A small contrastive audio-text model, trained from scratch.
Data: trained on synthesized solo parts of chorales (CocoChorales), 70.8 epochs.
Rows from block 6 of the audio encoder, named by matrix and row number. Rows with one number belong to one neuron. Each number is 500 + 25 x the weight over its row's rms, rounded and kept within 0 to 999. All counts start at 0. Numbers have three digits each. After the name is the row's rms in percent of the matrix's.
# fc1: MLP up (encoder.blocks.6.mlp.fc1.weight, 288x96), inputs 0-47
# fc2: MLP down (encoder.blocks.6.mlp.fc2.weight, 96x288, transposed), outputs 0-47
fc1.4 089:513496463502493502472489497506478493503498524492486514533496451519507473464544491469486507487491526502486520500442490516458531537505498514506493
fc2.4 100:466527495493503531469512538485518508457475536472481510485461519464486498518518484510501528554493493454514552499512491514492483463462496515508505
fc1.5 121:518472463511513531504515486497449557503475521518480472476531512469488512543536465485501476457494499508522529514503484493492528474540481472498483
fc2.5 107:496447565512508512507439505487518490517454498489489485530526494507524480491487510511480561518484495504513497481493519468494458454486512504473527
fc1.6 157:470500506503462495534490492513512478495485480548522498481468485451505518490491464474481532492503436523446504535471564549478455486506474513480510
fc2.6 147:469530534501473526508507519566476512485504525509552502564495520516520498509471487496505440504500502533495465499475524492531502498491559481464541
fc1.7 078:516482465510495491518517500528511547508440473508478509526510496505502456518482519505442530513466503504458523521506515462509545508517477529475487
fc2.7 076:492528523528486524451472514511564464474523505502512499462517487490490504524540473511478475521504498453525507514500503513489508439505513463453513
fc1.8 085:492478519494498514444492532541518504468458510515502524474519500494526487463516455470487520485510493496485521511534528517473520498485516458493512
fc2.8 084:500525538505491491529472499530518507516499469525492541487503506500548522499485485493526490523513517564533508488508540478500516518494512500505493
fc1.9 061:522532518499533536496495459480502507516475519507516522465483528456524484511515500493454478496561486500521480502500472461455505508526505447471482
fc2.9 068:469497482553498491488524494480504457507504506523526475540485510512494516498540478461493485514494515554543496521488498490560487499485557506535528
fc1.10 079:538503474434465541514513467505499507494481477479478527472500493533530524462525496496465533489508492432548490489488542474477484489495499476478491
fc2.10 077:484511541526459464481476486509546496521558546537478448514471482571445503540476518513490496523497498496506513520503489482535496506477476521512499
fc1.11 107:509486478510469495529491485465549448498520465514499472478478522501519569487508481507454473498489474458468485526452540491525474519498517524510502
fc2.11 112:488472532473493465476495496499471517508496477463533487484500492518479483512474510503504529506472461479505508544485486522509485512517471440457528
fc1.12 121:506487529515482507504504530519498476454492536492455486509420488509554466456515479505524507455529492532529512477486457448487509503502535506486490
fc2.12 114:495509489473535494482491510526525514451466483535522473498519491506461524526452513481533484509515506463447521498498490485490520496472454514502512
fc1.13 166:498504486543479501530459527510520507496516505518481512531519495524460514517509499538486480446542476490511483513454526489506482461530478554459487
fc2.13 135:472518467483515501533562522525496514455503517550496503517507491531539525519466498472475523497501488466483519469459488508543491499512472507540482
fc1.14 097:477502501457506462517517501512499521537474512538509510442503528505515484534489506518543492525530487531489491509507490478485530464483521503520460
fc2.14 093:494526478517485504529509459497499524451510506518489507539535481543522452467498506520521478512516496527522505480549500461513489487505509485519493
fc1.15 070:535498452502529478499514526511480509520517484548483446499469510475483488505519536523455541522494489523493486505510514495483466501562558504522486
fc2.15 059:462508499492531495470539507500524530452502482477508485496493531466502464498508473517524485498502503482509506510465449516517487475472482512495479
fc1.16 099:526482514503485510506512518443542497455469432523509478435533471534499482484498466476507525495496484513537515530461489453467505506499510528444472
fc2.16 095:459519471526503463478513469500478454503494526489490507547506489470499529560496494477497501520488422503488502450512507465504535454489527458504488
fc1.17 072:491495481495483524504488499514500526421493541539531516553529517526499499536516481492486458488520510468465495480491504520518496514500542477533517
fc2.17 077:527468508497529493491485509523453535517529517490459504506475469502530517516494484536526504531484501465504503448529515505480523502477544511458506
fc1.18 113:523495510462475463497480457493512503488517468500484521502506537503538519462488511488493452430471522467492528507495501471488535471498484465491524
fc2.18 130:461432454474465526475482519487471527516481451474526522521508481474469477538498484456457492498514505500505476489496499490547487523504536501499525
fc1.19 094:484506515511521495485503519491495496503544490546520529458505465440503538555490496480502506511496484491537497513517501478496477508501533562538501
fc2.19 092:462523505506487485474509486490487517487481533484525464507541524526479514470542481504504531489498508514465539504485484512502524490516528494525518
fc1.20 083:521573529513500529487526526504511510517452472471523534493520496493478489505518516456505456523500538511468496498523499472520528512558516495482489
fc2.20 086:494537542469502513499456502513542494513493521460547527509499462495505513507552500532501488497488490482501500528495514500500467501523470473520450
fc1.21 092:468516466485461523488527496549489475547505545478492485509560514526525528492514524464487500473506529455503502517512471508493486513427542518471507
fc2.21 090:493527479520492527494493533475495459499451490474511479501536558482472502469513517506529510472516517552531528487505531497459482493505496504533533
fc1.22 133:507463484486515459474508471476482503445524464525526487478496515498544529529478482453526507532499479505484491446489528546509476467561510490488466
fc2.22 126:476487487468522514529454529478452514561484498454511535513452506489521506456514491535503506515493503492500517557506524515484479480465465483514557
fc1.23 086:555539538463468502495516496499492550468515518524491480505441483517486482512549483493470528526523493480540496510499514514446497471515510516505498
fc2.23 069:518529509500542471467544478488515521478502491491503484504536496521503509557501520545446466503487487464481497519556489482514506513532491490477456
fc1.24 146:523506484518516535517480528447491520463520484456525513499494478478447481512525508508540481512490496438521465502543480519503510517512497488500506
fc2.24 161:498499491494513484458457450467541491503514488457473507509518488463448489499502500532496490514491490507538485469475485516433504501479477498542495
fc1.25 082:506499485535471425525509498472492515519489541506508501490476503481437519506551478526512446515464509471486484524478507479525510465498522484517507
fc2.25 073:488530497525507497489478516467503551454472467501481509534545481496478473489464529517497505494495483498521494450559464492473493487459479513453510
fc1.26 074:507523505463505490494472530468514501465491510502469474476500500506523523460493464483515513469532506495513488490503529484472527496542510549516492
fc2.26 068:523502518496512485492468465531523569503512508506513485481515559480507490486515472441498528516485490502504471531471488466487489511497514499491501
fc1.27 102:475505470517490527520474502486489494528536511508477505418506544514536451521463495510485546484505503451452481486524471483510535486525547504475504
fc2.27 092:517533478500550509498534479480536514473525489518495541495492501490491516456486499513478500468521512510493525545507507534525516473501529423524508
fc1.28 101:541500546445510469533493493530492480475505515547464517551468482512528474521510446487489476495526498473515508492509472501495492490500496493472490
fc2.28 083:482573477518488520525455563467527511494478517493504458487492512494521486476478493487509531504505536493524502460548497503522493482510511456482487
fc1.29 095:496481512495497540493471449514510484505497500557505488501536482467541519485503474461506552525473465507450530481529496479450474512501484519516523
fc2.29 089:483455502535534495504539543515490492513516516459479506548540510497475490510509509477521500505489515504491472482513485513484474463508475476505538
fc1.30 089:541525536475472473462502511504487538472463482542475476493524493480475480483493544478547498500498503465521536500552492492521527466521526523513499
fc2.30 084:507533494496532519556478504530487492516505570479508475464445489554514515523541493492490527492505494529464468497501533501496521527478498503507460
fc1.31 096:486540535510513546514541495528497518497447504491505528499504492431493510482511513450510557519500476473473505521497464484508531480471480448531485
fc2.31 091:485538511458497437474469495493458465506501481464510559513487481460499503501498482495465502471480469472494488502505511488515519505509499476524477
fc1.32 101:544516497484518499453485467503498530513515453534545543468505501484506495491431525459467492486509493509479480470492531480533503510507512530553529
fc2.32 099:506522515514509543521503498542513471563488508478466482538476506511527490468540478500505516498495504494517487475485464489522512494511490495483493
fc1.33 124:484507499506548513524511496487519486517525458517495553484497507503495503532503470533481509482513474492497514528463525443499504514477511527506470
fc2.33 127:524536462465511474496497473483531513499529526506486524517439544501502544499477521503460508478493512482486517499539529510493456483492476532478494
fc1.34 098:536491515464501495508499474516521527500511510490506463490483477488512449458532492487490458456515538459472478488511513475445491484515470518508505
fc2.34 090:489528526478514526508510521510498509493509500493562503434487462498485541470512523544544537479502475520486518517516497449521536476469482498495491
fc1.35 117:497531499493507479564541504517485505499455519493518506487530507488438438506538499496530500513482515524469480474456504492540485506514524513538484
fc2.35 153:489474520515482509482471503499493487516493463502514535533503549477523454491534538486519506493496506482501455520480534510506496476485507505496512
fc1.36 092:533492499458529518508494484511487487470466493511490465532530475469487521501521520514502511517512516504502468527506555447508474516548550496503489
fc2.36 087:520521473499553499513510497482517516492496485505487480473482512474525472474495491483501522508503502475487479491506460495461508561432534532536448
fc1.37 112:498520507479513487489491480531484547491499541531434515477518537493529494458484513548480488558501480490452457529485514486535544500489531475512466
fc2.37 114:467513521550468473535501527502457482468493463509499509476505522467481475467474486513543513536514509528511518514553508497482531503468500474535455
fc1.38 074:553520533519494529519483557494478519496531513484483475483511513488525533504555483500493468494521498501514524482522470531495458535507487479504531
fc2.38 074:467470493551511554530546467504520504519498506523548511499462504494514492532507493510541458530473493502473460509509532501492552516507538531497507
fc1.39 074:504456505548495483477494495488509497501472457521510516444534478502503517536497466505496482515487503489433433529484458451496512467538495506462492
fc2.39 066:490484488532498543492524489489481472497496496539489519521500483502459487516486530486441515529505530506503564496499489504490513531507473463538510
fc1.40 087:544526518492503548497494522505494475518519565476505501512522509504533521495480519515489496516509511490502532507477467570513516494494518484510441
fc2.40 087:517516479490481439466519455503503531519465500502498497486489541514468497485472493481481510490479495526489514507551500512555535505519488492536508
fc1.41 088:499500516453456442482509532513515481502498517455465527516494519452479465559503507459514510517488521487539517515477484509519502502530510499479495
fc2.41 095:479464497515543502532513500506504473519516546534532482483500503527522458534469480509538465450483514498521441486475489501514504517531472512493508
fc1.42 097:505530460488504438504493472469492466487518470484502506447475467480493518501491478467491546511508498508480491480507483523511478549571505508520481
fc2.42 087:477504547525492496495530495539509508499526499508513489518498498510492457536471504492460523479511510537527523493465512522517483485546512489455497
fc1.43 096:531502514500504491544529473456539525504469529501534496504526476489505496496477525485509475477475459518461493540473511492504519464506515543532509
fc2.43 113:514538503514465505459485549505508543477480498504486508453521528530508523496529475483528495486509550498529506451537469476454523481477478490519465
fc1.44 086:531511521472465535493506537457479504473540531523451474471489494492523512484522491498525478455545515535489493487491494487511503487542514490496507
fc2.44 081:534454507505527497513497469507536529493482501503515487489511511533509499473529497490497518539429481480509532527460542493529497515450499523467544
fc1.45 079:533491493539492501489493459491513495504513487469478497555526482482475462511490514515494476511533476500492488534530519462500569483532556543515530
fc2.45 092:477488511451485462492488507524476491507509499490461480420506501520493512515510496467450528503476504486464513457503493480533470526466488471507481
fc1.46 137:500541475521521512536546504478518485474502518523491518471468497549507493515449482462533469530490482473449544494479504501524498524521466545491482
fc2.46 138:477487450510503458538554508487513520476504519496456528527489498510473512546474520537488490502500508461499530506497496522528436500488478567519492
fc1.47 113:528489476484471484473483500484474487507509481532440482474555489515515510522492543456466511525489467487530473519487523484512510485465482543522502
fc2.47 112:441460536489478519489478485520489508534491494510512465487498455499535455515536540502506504469535510467542502527505466504517482520516444507484509
fc1.48 104:475470521518491500520470484453543464466494468509460531455495486522490520557419497482496501507475540503436455490529494482479517511541493546513506
fc2.48 106:518522497562522536481520503536506471481523487536487509485518497523470508506515470515464541547517499500472524510509458493466449491516472506516500
fc1.49 094:535471501479505515516504474495463466495455531532485499433512496505519530551496502492479500502470486495498493517489459476493560501465516523504518
fc2.49 085:474486497511515508479521499518489516524501509498464465573485461484502466509499514455499477488520483510527488503521468517523478525479498513544469
fc1.50 099:464485525540491510476497497502483499490469467479535506469510491477488525536507527471505508518484520454511489517509452466508481502483504522579523
fc2.50 105:454509466481511542537499492527474451499593513488513489453489521474500491482492514487533523496505481518493502531519529517513521444504499501483527
fc1.51 119:505544479517549498494495539508457512474500479525526489478522466474473480543476497492464488501570540533488500503512499494511472539509546518486449
fc2.51 125:490494491459497497527527484487507477456490456468510526485506489511476475468501470495492482482499522450537520526491460533527508522497490492525522
fc1.52 109:475501480501498487475477465512488514499505526476508518460454464470529511503489514509486537517519507477522503473493542528528517529501493483530487
fc2.52 124:436446544511485496504490529512492546492517488559508526472487522517473518476495529521492519511511491488497503519544502517509493461477483514535493
fc1.53 111:493500497550487529484506494537516511483483501471515558464487460496458447513507487496521499512494507520520537483491506524493487484554482511485496
fc2.53 154:502506476490471516493499466515501491516508477454506479534490479507486505491512472488467498509500502493507468525498538534496458486545488489537483
fc1.54 089:523548499502527504504510506510509438461507532502508493511512468475488495548490523482482506517548440456475479496449486515479491499483522534472479
fc2.54 083:503500496521471513469524488445537515478491500515491499484545468500492489473482450486476496486464520504510499477507500486491552525518499475529515
fc1.55 115:502504489498457480492423521500517526511524522541460502491533481514477465489473515489470536509486499495486527501488479504507492499474462516503480
fc2.55 104:471561536517506507503530527496496483508524484507469501542526508497481511509460488497505479506522489505520507506509490450527502498506476477516472
fc1.56 091:503518479487477498485533478490502473498490474495492539499501564478519430528490471496500465499526482510484490535510490481505524500546492481456453
fc2.56 090:521459504487526521489498462540465469488472509458526524517490495495493536517464495525506496519490487524515480490492508553564516516487464496537478
fc1.57 078:529496519505521490501459472518521493531482517540522497488481494540481488484564512528479481513511538520515489488514488498516523532508522518488475
fc2.57 076:494524458524471529495494502489475503467482452489528507462536501503508524506461499504475499510546479513497511500465487546531534516534500536509523
fc1.58 094:523487498543493534481507487535508515489509504511472531493522453487468491482512475487505511478487444511506500521487529471486510518537497481450436
fc2.58 107:491505499453506538473513528498535515440465512503514502460520524493524491510500515502506516517527519552541539540515505522494516513503470476501494
fc1.59 104:479489519485545467458524481501487487493500496497497522522477526504485500471464443451464511449543524530475475488515458444475514504518506481515504
fc2.59 118:529537510494508469531463509512528515473509481520466502498499549484522511520524489476483516476514500477534492476538478523516476468503488532533447
fc1.60 089:505490524495477535496503524482463506465505542531496552467515516475522506510463511488508480485484469521483490534515517475552513485510511543489484
fc2.60 077:504527441518493516498478452506521465477508486510539540473495516500475498556479534485490509470455523511532538501546489534496518520481462478484509
fc1.61 053:549512543501515530517486499485508460455497536487538554480497511532490513459474494490506458516524502456519520507498526502532487514516505466496531
fc2.61 062:534523513506494490529551488501494482497481533528492443491489550493540479544527501492495492517505477514523467521504539524496534495487486567506503
fc1.62 077:482560510532484485499557449462532502496528487478541485478494512502502493470506473463478474492517519503505515477439447500512500505512499514509507
fc2.62 075:526499459506489507555477545462493461505517495528506505506452504480518475517506517492471465466469522469499517441482541526474536511516506469492477
fc1.63 058:522534474521482560562517481491508489467466486502485470463508514499500497528487526498510489470497428503512482475506525520478511477531503464445461
fc2.63 048:483493486509444474494512527441458528461509444510492534525489465534552497503507466514476482517494493477532503492454466470532496519510522480529527
fc1.64 082:491456447543472495534501470500497500485531448527483496494530476485481478504518493501501489490506485529511456547506440508492516468531481481496464
fc2.64 075:496484515504490516489504492493504504528506498466545505471457502451506513465545506468465536482503509493521499488488545437518511466513501494534461
fc1.65 084:502512516451518486508465476479509489480493507455527547490547512473442510518478503545500492531482502504488461529502539512465484502477548480511466
fc2.65 081:511526510521535508485491541513530574510490519539534526530494493461502490478540479478522499513513521543476525507509491505496538522492443510520531
fc1.66 080:536509466478492478530540492472548512524528496502463462507517488513487445511506497475476515534490521470496500470510520479515507494545500521501485
fc2.66 080:509497494505494517501518485485493487488475534489518515482479533517504526514561562502494469476524516476512489496470516475522528484503528482501472
fc1.67 077:516517522513472554506520488459523499485450495488509544438481494491510495488519472478554465480525501485525532512488503473509454469493483474471474
fc2.67 074:482501466495473477517468495545534547468489524550492478546497516497488482422515466502499548510488516481520474516510481502504499523470504475526522
fc1.68 077:504494501489503524512527474543467498519525518513473511499519463496477418510476507540495458479464459478542533509519501454507486495483529499512454
fc2.68 069:481503492511484469506469504461513544464497450532493464476515532496493521501531524475517509511516499504503509518488463504496482514515436509501541
fc1.69 082:505494511523492474477523508503540483532468509455527529485496536532475514483533520437514503499496530466477515497453521458509502506515437437467489
fc2.69 075:494524499464464525486472485525470507450477532461505480495509464474506475472455468514491482501481477526531535495485482531532481514493515505532542
fc1.70 091:537514517495509499531471479498484546493494492482544457490487470481462550509545500473475481538525513489504479519493460509531517515497494505509497
fc2.70 082:537501477480509488506447541485485478486544492501485496516512478474527493488498513522515486510519534467495475524509491504493469481492476492484477
fc1.71 094:539499491546498520507491522496485531505491476502525446472551504560560517536513508494490477486492441494513460494450527451478516470480487533506503
fc2.71 091:498470475540470509477537503483524498502531517539498517490472468430469537532478467540513477473480514502489546507552491493509468503506536516496435
fc1.72 108:533458491495508505508477504467491501501503528495481502519514512518566521498491463521522489483517463459458482478499483445498499496475493536501478
fc2.72 110:497511479461498509501467498515528513501498434510542505501493448498509523504503518491500484476504476465547497479554454537528556488515507474483496
fc1.73 121:488537462462514515541515478527518488508491506543506521505507456553509509485527514492458500517450471507542508515447499508499522508487502515497503
fc2.73 130:488509510467503530472495505458489524460519506508504495508426472525449502533506496519495478521519504551508497468512505511542522523473478468479486
fc1.74 083:470532482538462469528526476473510509472499469538476475492460492477488496505530535496446502507561519506454506495464482503479509529489519522508455
fc2.74 084:538509491472531503471468478514542476469476481516497502530479486470496479521492504497510522471457486517501516482465471470527561504489534481508538
fc1.75 093:514514494527470539487493489509496513489518511481474444434484510505525525502466474490512498499513468525487497472516485514500505486468487504505506
fc2.75 088:503506522516465491455506462486495512499506489530501494484492474510494516451517516502456523489497469536475509530497498551452535511559501533491493
fc1.76 145:511526558485501524514528478495491478460514495491477489539496490494507459511544462488528490560442539475480489507540461508485489548464533520492523
fc2.76 133:457471491491470504431546522508479489464488496489494498515501480544533518543535513479494496482518457579527529509500517480542491493466522535478505
fc1.77 080:507476511500493489518546481507500514511536523492491523499462512534488499489504508522457545502535475486492503490520518494481474540552495501457473
fc2.77 076:464496533486505496481450517508476476455503488503485484524562514503554505503530470519530513490499529501509528557489460517538495510502530499483535
fc1.78 117:495530466508533494490525488484490544464474529508466473456510512482515530515501484477463478469492493558481489498513520505499509512462503511507508
fc2.78 116:482447532513446505473489498483444514543481532480531494523535547491468503499473497500511547497476512501480497485501475511500521495513516538520491
fc1.79 112:502466481521508489496543530468482487509481475510530502478489514522517509514479544508504513520475529501490491515475501469486431467499567493515537
fc2.79 103:476518547490490525530441498474504464496460511496451511477519516477498479486520464496497487481487488465506463472486504508484471483455498545500503
fc1.80 102:461520500521458459481488462498479530472461476522464498462518465528487481538499559509499471479542502453478528484481493474503526500510494476482484
fc2.80 098:489508489530531501512530482541514499531486492466511514451484504497500535477449505518471547514533460500457504485433500506521505454482508491515517
fc1.81 098:552495513516477499479496473493521498461529520543477476520515502505515462479511532475513484464444512483510477502532530433469512470497516453523526
fc2.81 093:523452458501476518477549535516484475521547515507490491485487469572487525531512510494491504499464504522478524527514489486505506537542499530471485
fc1.82 148:494508484518482514482500479483500558464512501533508468458521469501534499525521521464508554503518460485522504502517508486493463475485509518508490
fc2.82 123:487459521505482476499495493493472481519525490541468471503507511541500472505485542431542541513502506526529539506457475504502505507506519525501470
fc1.83 058:465486484508529555458514479466480461447507540509499491453486500499464483481473506488513475507540509503502523516454500486509474481500543483523534
fc2.83 060:554530527511528484550485526544533483490540470555514481528503497493511536547523524476518512535450540512504473514495508510474520523448504545480486
fc1.84 113:510473501509519501552483485498466498470499481482484485544513470484529464479470516511494487473479508505500488517446481515443512546534464482504507
fc2.84 114:489474491501510468517476526541518508494492492457556502505446488501519487476500512474524511530533514500513507506553457488500502454461508490490524
fc1.85 053:487492492506498474552502473506505505478519511497543472469560497502508471508520470470487538503498448453479514520519523489514492529499489497487524
fc2.85 061:510496459515491524503503494516469516491489470460525484509496500541502496484529512517516485488510555505513546534531488498501481478495505431495534
fc1.86 108:495503495537490499508480485502491524474535511499503533510453462456455495548491503451500454499482479491520493488494449528504476482477490488489495
fc2.86 109:473478488486530530544504517497470514494499502496529501510484496489498507482502521506534530460501489528508458513500496498505518495511460478540465
fc1.87 148:484521453540491484500508522508509538489487493505499458531503493453525520456499454490515478450474512474514491516498475491448497518544495516500517
fc2.87 149:499489478490535486469509510475479516454453477486561474490499505507462523475466485522500515473531510532504471501500492519517490490502455467536471
fc1.88 117:537489494564521502526504531515548504511519480478506501475477503520505489480513477486469493532514545546489510481487493505523502477516509476497483
fc2.88 127:529538483465525481544497474515535491507507516504506458471514506496430512512443515511523519474529467530516452478503465527525502491507501515504468
fc1.89 116:505522479499480510550455504507470509478504486509521481509509461476446468488472520467497482493513485515476466496487467543483502507543473517513505
fc2.89 111:463481504553492501525487544537529506513536525492518513490464543507506494534487483496508512486495560450462478532517509508498473530478512518536519
fc1.90 093:511530501527510505469502477506480512478471497489463538480471491504471543504497478489499485519516459563522484528487515520483477496529530512475522
fc2.90 079:494510488508484496475471508501545497505517497511517464528506533522485481521512539505448508468479487472482506558477461533468498512518514507513479
fc1.91 072:527476523483495485531497510438535525478500503502482502507503465480487445470518519427463516466490499465505510508525493499462500477538486514499487
fc2.91 068:502514435533485489496473470521490487499506508453483495481452527521516511507509500509523524497493490500500501514486579496509463503454534480544508
fc1.92 072:551491453472474454484512473488507538487524479508486502507474507475479491454499496466483491506535463439510495512479487486495464512493484500492484
fc2.92 068:520477524494518497476535487488478519559496476538483522511523486483501535544497497516526550519440543506507497523488486518554488499489497479484527
fc1.93 119:488497539518550486528514534509498555470461471472510539509483471489502507486470489498500500473504526448463513460481489516490478492509513493513467
fc2.93 147:488549534472487486547484536481514472557492524450518501487520505514499469511497508455489470524443452506516495527495492529518467512481519498477502
fc1.94 100:524496536508476501487536483464474469530499464501457523538499498472516515501518486487539479528512540491453504479481499487506521524494493532531471
fc2.94 087:455503494468483501487472535501489541525504500495497477509508453504518484492518508504495479471482513531523496537526537472511523544481469484481474
fc1.95 097:513520485519487503486503501472517479480501542532491497504535526535471493484474486479499501482536532485466483507506445539514530573542451483531466
fc2.95 107:453515504495492492507467540529519491501541529467509521541484527474451541538451488541470495539493502551496475469509503511529485456470511525509504
fc1.96 110:502516448513474566495498470486449508487503528510491490495519473474493474504531542502465488498522522519532467540529517469476526463504495504544499
fc2.96 117:478477522480517492525487512520527492518517469530502463485518525508458448520462473484512491488544489480497502502510503467471453495458546525536503
fc1.97 093:511500508449515503480525500471482467512497512494549520503498475503496458466543516518496501496481540471488500481478517488474481491491531438518523
fc2.97 079:468543491476473491548494480536519522479475517520508528457522501524477508555483537517533533516496462525514518473509514495501500475473490546520521
fc1.98 075:524503521531483534486477490477527496463492560496490495472497523441542466504491507480506476472475489452548526492520490511476493480518502460488541
fc2.98 068:487467492472501503476536491515533476501532464567520472484492508532518460497520537545456475492525507513490508535548494524513485503477512489493506
fc1.99 082:538482476522449508505497470515483497469514489556493493480490494485519450483489486521522481528467528517478514538476551513540528483504501467502482
fc2.99 095:506505514467449488523499513495462515474529515481503485503515518537489517475501448473519502476500530537475526459519501505525558457503507515503474
fc1.100 103:554522494513502494470521482521464481466487510458486494507498544531551501457495489529486492497465469488527484499515429486515482502487480489491503
fc2.100 109:505475463493505477480478509543466510524471476515466511471480524492522511546508551463446557511483481491481488497491536500573525541506473487488491
fc1.101 124:515495508510447545507492491507517495549501456494533525502464444507513541488478522482468506494445493456554553532484481491487490469484488499487501
fc2.101 139:422491502496488505523506485518485492502509505475481520496543480535521475466483531534512510536435509503535480481497476512522505504478469505497463
fc1.102 067:513534513501466513451463518485513531516531532533459511459477499490534484509458490500463536519507499526493489497499518488524481485459545530550536
fc2.102 071:489517490525510480510456471524535508501505523525524497485520473473538565549477550513514464482505478497484476525500493497509520517518486532524501
fc1.103 109:519502518517511542484510527514538536498483493503514522488474523464513508491476491507507483566516488460515553512487530532482502539513534486555457
fc2.103 098:473497459511522518496512468512512491486522489486516510500492482491531499495502492500500444497530495518496476530514479515446511507504433499471473
fc1.104 065:501514460502514524469506483534487553505493467542492474465493483524514497472515481490517515469519508516479521488452522489470496549533486482479532
fc2.104 068:467479535538505494508451515503525497484488484479540483482466512527505548481498497448459489513522506527482454502478510510477479516463509521519472
fc1.105 094:539455471512478489511486480466511478491520566490526506522503558513511480511487535537482532463506464533544533493503493507473476490482514548550518
fc2.105 098:474520483460527513511519479498487508480531435541527497491505539520457494544515499555488448541469529535497553495530517483504488515497472523494490
fc1.106 087:488559509464463488497531503518498511519490491490482500480536463506481470491495470497474483544512549494478454462532455468492504511502535496507486
fc2.106 093:512476549492522535506464482490500492499524517478550520515539507506527534555496508530516491543487519486509520529494504509483496463489503502480507
fc1.107 113:512540508524500505501494522531488536512498512520498477500486510462537516511470523469509417501501492526482521529493500486518470546506496499523484
fc2.107 132:491566493505520490513481498492476476499457483515487503489481510456501489509490535498562502583447527507523529526525521506497525511523511506492500
fc1.108 096:546513486501465511448482464530501496499500480491467508523539532487546519505497483545526494506507534484512481506515507478522476493556539489549515
fc2.108 085:491494526491528501513534557482515516491500545516479552506497529445499485496522515497488455556516507507524455500480543503432496539472497490503500
fc1.109 086:565452500524486505461497464503541504504516468511491520492504490535452473533537500502520522497511485493529460496447538473478532464496527503504519
fc2.109 100:490520523475492482524519518469478462511496504516483472493498504487503488533472560528497484523485509508523500489499487517530533540503491529534531
fc1.110 081:499517523507482491507492494509534462458511508527486521511500458479453509514495488517513500474513472457471514447521473484485556478493482471477483
fc2.110 084:501490465528479511494477471477527472489530476540485491485497477483513486476494472496502499508478524484463489526471493503478490532482546511509476
fc1.111 076:496521515499515494490457477521445549526490528442483482502487465509465485485467476510516531481475461506507510524542476531512508509531500528530469
fc2.111 071:477481464504481516486508530479516543448526477480508500524548510460468509502474530485498476485488475488505495488525495497482489481496469476504507
fc1.112 073:519476448527549500543477508495480508474534470490493513458495467490509469507466522516483478453525526483449529501482485485508485522500496482507500
fc2.112 076:478488493518465491494503525513546499480475527450554467523453518492551507504494482489465495496490529501542539498492516480496560505492495455481503
fc1.113 076:497492465468499489553501516470501470454464510517537486475513513491477524543516480485497494480457496499527505525551518467488503469534490506489444
fc2.113 066:523514481543516486487490457503480548484528452515472534525493498474511470486514469511561495530527518510496514439512498511480506530454520485514520
fc1.114 078:520477494545481479501519505451473485521489473475490519468501489469493480495476550488501495486491509515533490548510496474518502494518504530545490
fc2.114 077:497529507466497466503490521520508482465455545498507463511510513469503476483497534475473508495452504475494505483534491514507494468489463457513513
fc1.115 074:551513548535508444511495508502478527531494511515500474469482478517520488503483485479515487506522523493527484507531512479507467486542517474523528
fc2.115 060:480489468516489576537483507510503525494520450535476516473497504458546516502536467535498482488486491503514523548487478497502488485509489526505487
fc1.116 091:505458484509518489489536522476503478473568514495538517496473457469521452495519477458481471525498492526489505522488489471484494510486522482508529
fc2.116 088:497519502513469536496518530474472493484499504525461448525486490475487508482493480499503502476476468417500513492497530507518521506497518480483498
fc1.117 071:499483524493468507503470522542495483484463520519479518456511492483490500541485485514525492472467520539457507518466492471484482514509511557467498
fc2.117 063:501503511524488504485527503515496514473493505494476440513482501558478509506463513459477511532457524499521497494508468485472471531529488488496518
fc1.118 103:526510485491487517522523529492482441439481479470515506511526481512473484506521543487511499526563501476486509539524551517519532452497512496506503
fc2.118 105:550512496500501497499521438516492531512507506532444539443501531501459505499528483473494496509499517460455521515509462481521489490505510497526455
fc1.119 080:498488483477448493544508496496456524476495481506464537499489428497512539560534482525513526459496552490522528511457493522521514524524485477531533
fc2.119 075:427526514549533504455491510476492502509479497496513489509445515509503480460557514449502501559509501481488488506496509453516532482453503495519472
fc1.120 092:462471490531520515471502474524471481533516516513483486479478464452506514478532488505480545506470486463485505502502516468449496472483474485509502
fc2.120 092:461524511513483517468504532486446489507524495517534523533504535473487494456500511504528485453462487537469471462510504517514517523541505487526552
fc1.121 114:506495503532533537450474480482484522518543510522476496483526512544465488501568508486517530491506490509453492544501531527470533486508473510495453
fc2.121 112:519500501491492472515441498511509485537490499460463517517458517480450489519474534478490504484513456485494508455495493493531457456525516487493513
fc1.122 105:463499534522521529494541467521526483462472480504507547491517483514481504491470546490509516460465509503478474479491509483487498488521486520501493
fc2.122 104:503452520492511500561457500525503495518520549492509506545505484475491466499498523541481488468491502510503516517504444528526494522471501539490545
fc1.123 078:553505510476495463506478553532501531436497534489486494486482502444490529524521499438453503479474510475517490480490518447527474501498499500519496
fc2.123 072:463482477518521550465550514470512505485517479499516488501542546475477501509510459530536539531491535523492492514548479507526487474497518546550495
fc1.124 068:558481449483508512504488502505518481475564531546481520470506469521499479497548475515456471476481481480473515506483503506527459579485531457496481
fc2.124 069:501502535464462437487481464490476519483506464479522441490531521479490537479508488497456493508505469480494526484477509513478499467457500529481503
fc1.125 081:483527477523470510464478477524500451497484525485492498486511506493478473492491519514498470468486495515545508489460524508514507495488493569544486
fc2.125 075:525498556497472484498494489441452502515487497479516543480478471508471498463490552513509490565494499495476497480510493466533488522495465455475492
fc1.126 087:483495515525483498532517472485538504507520488498486491431535500492487505474510482487482503434490483497444499478519539484526526500493507440480540
fc2.126 084:517518505485532473475511508466493494516474519470494488471516495515507455532497523510474521536462522476541552510474482485489472510485524521512485
fc1.127 074:567511520503482512531505540506494513457462478507533528505520519457551492506544488490535496500509502556499490511465508487502492525504534473467541
fc2.127 065:503521448479496510503513473516504539496498559514456503460478514528520533507507466490515473486474561465463460475483477528466479511497456502476529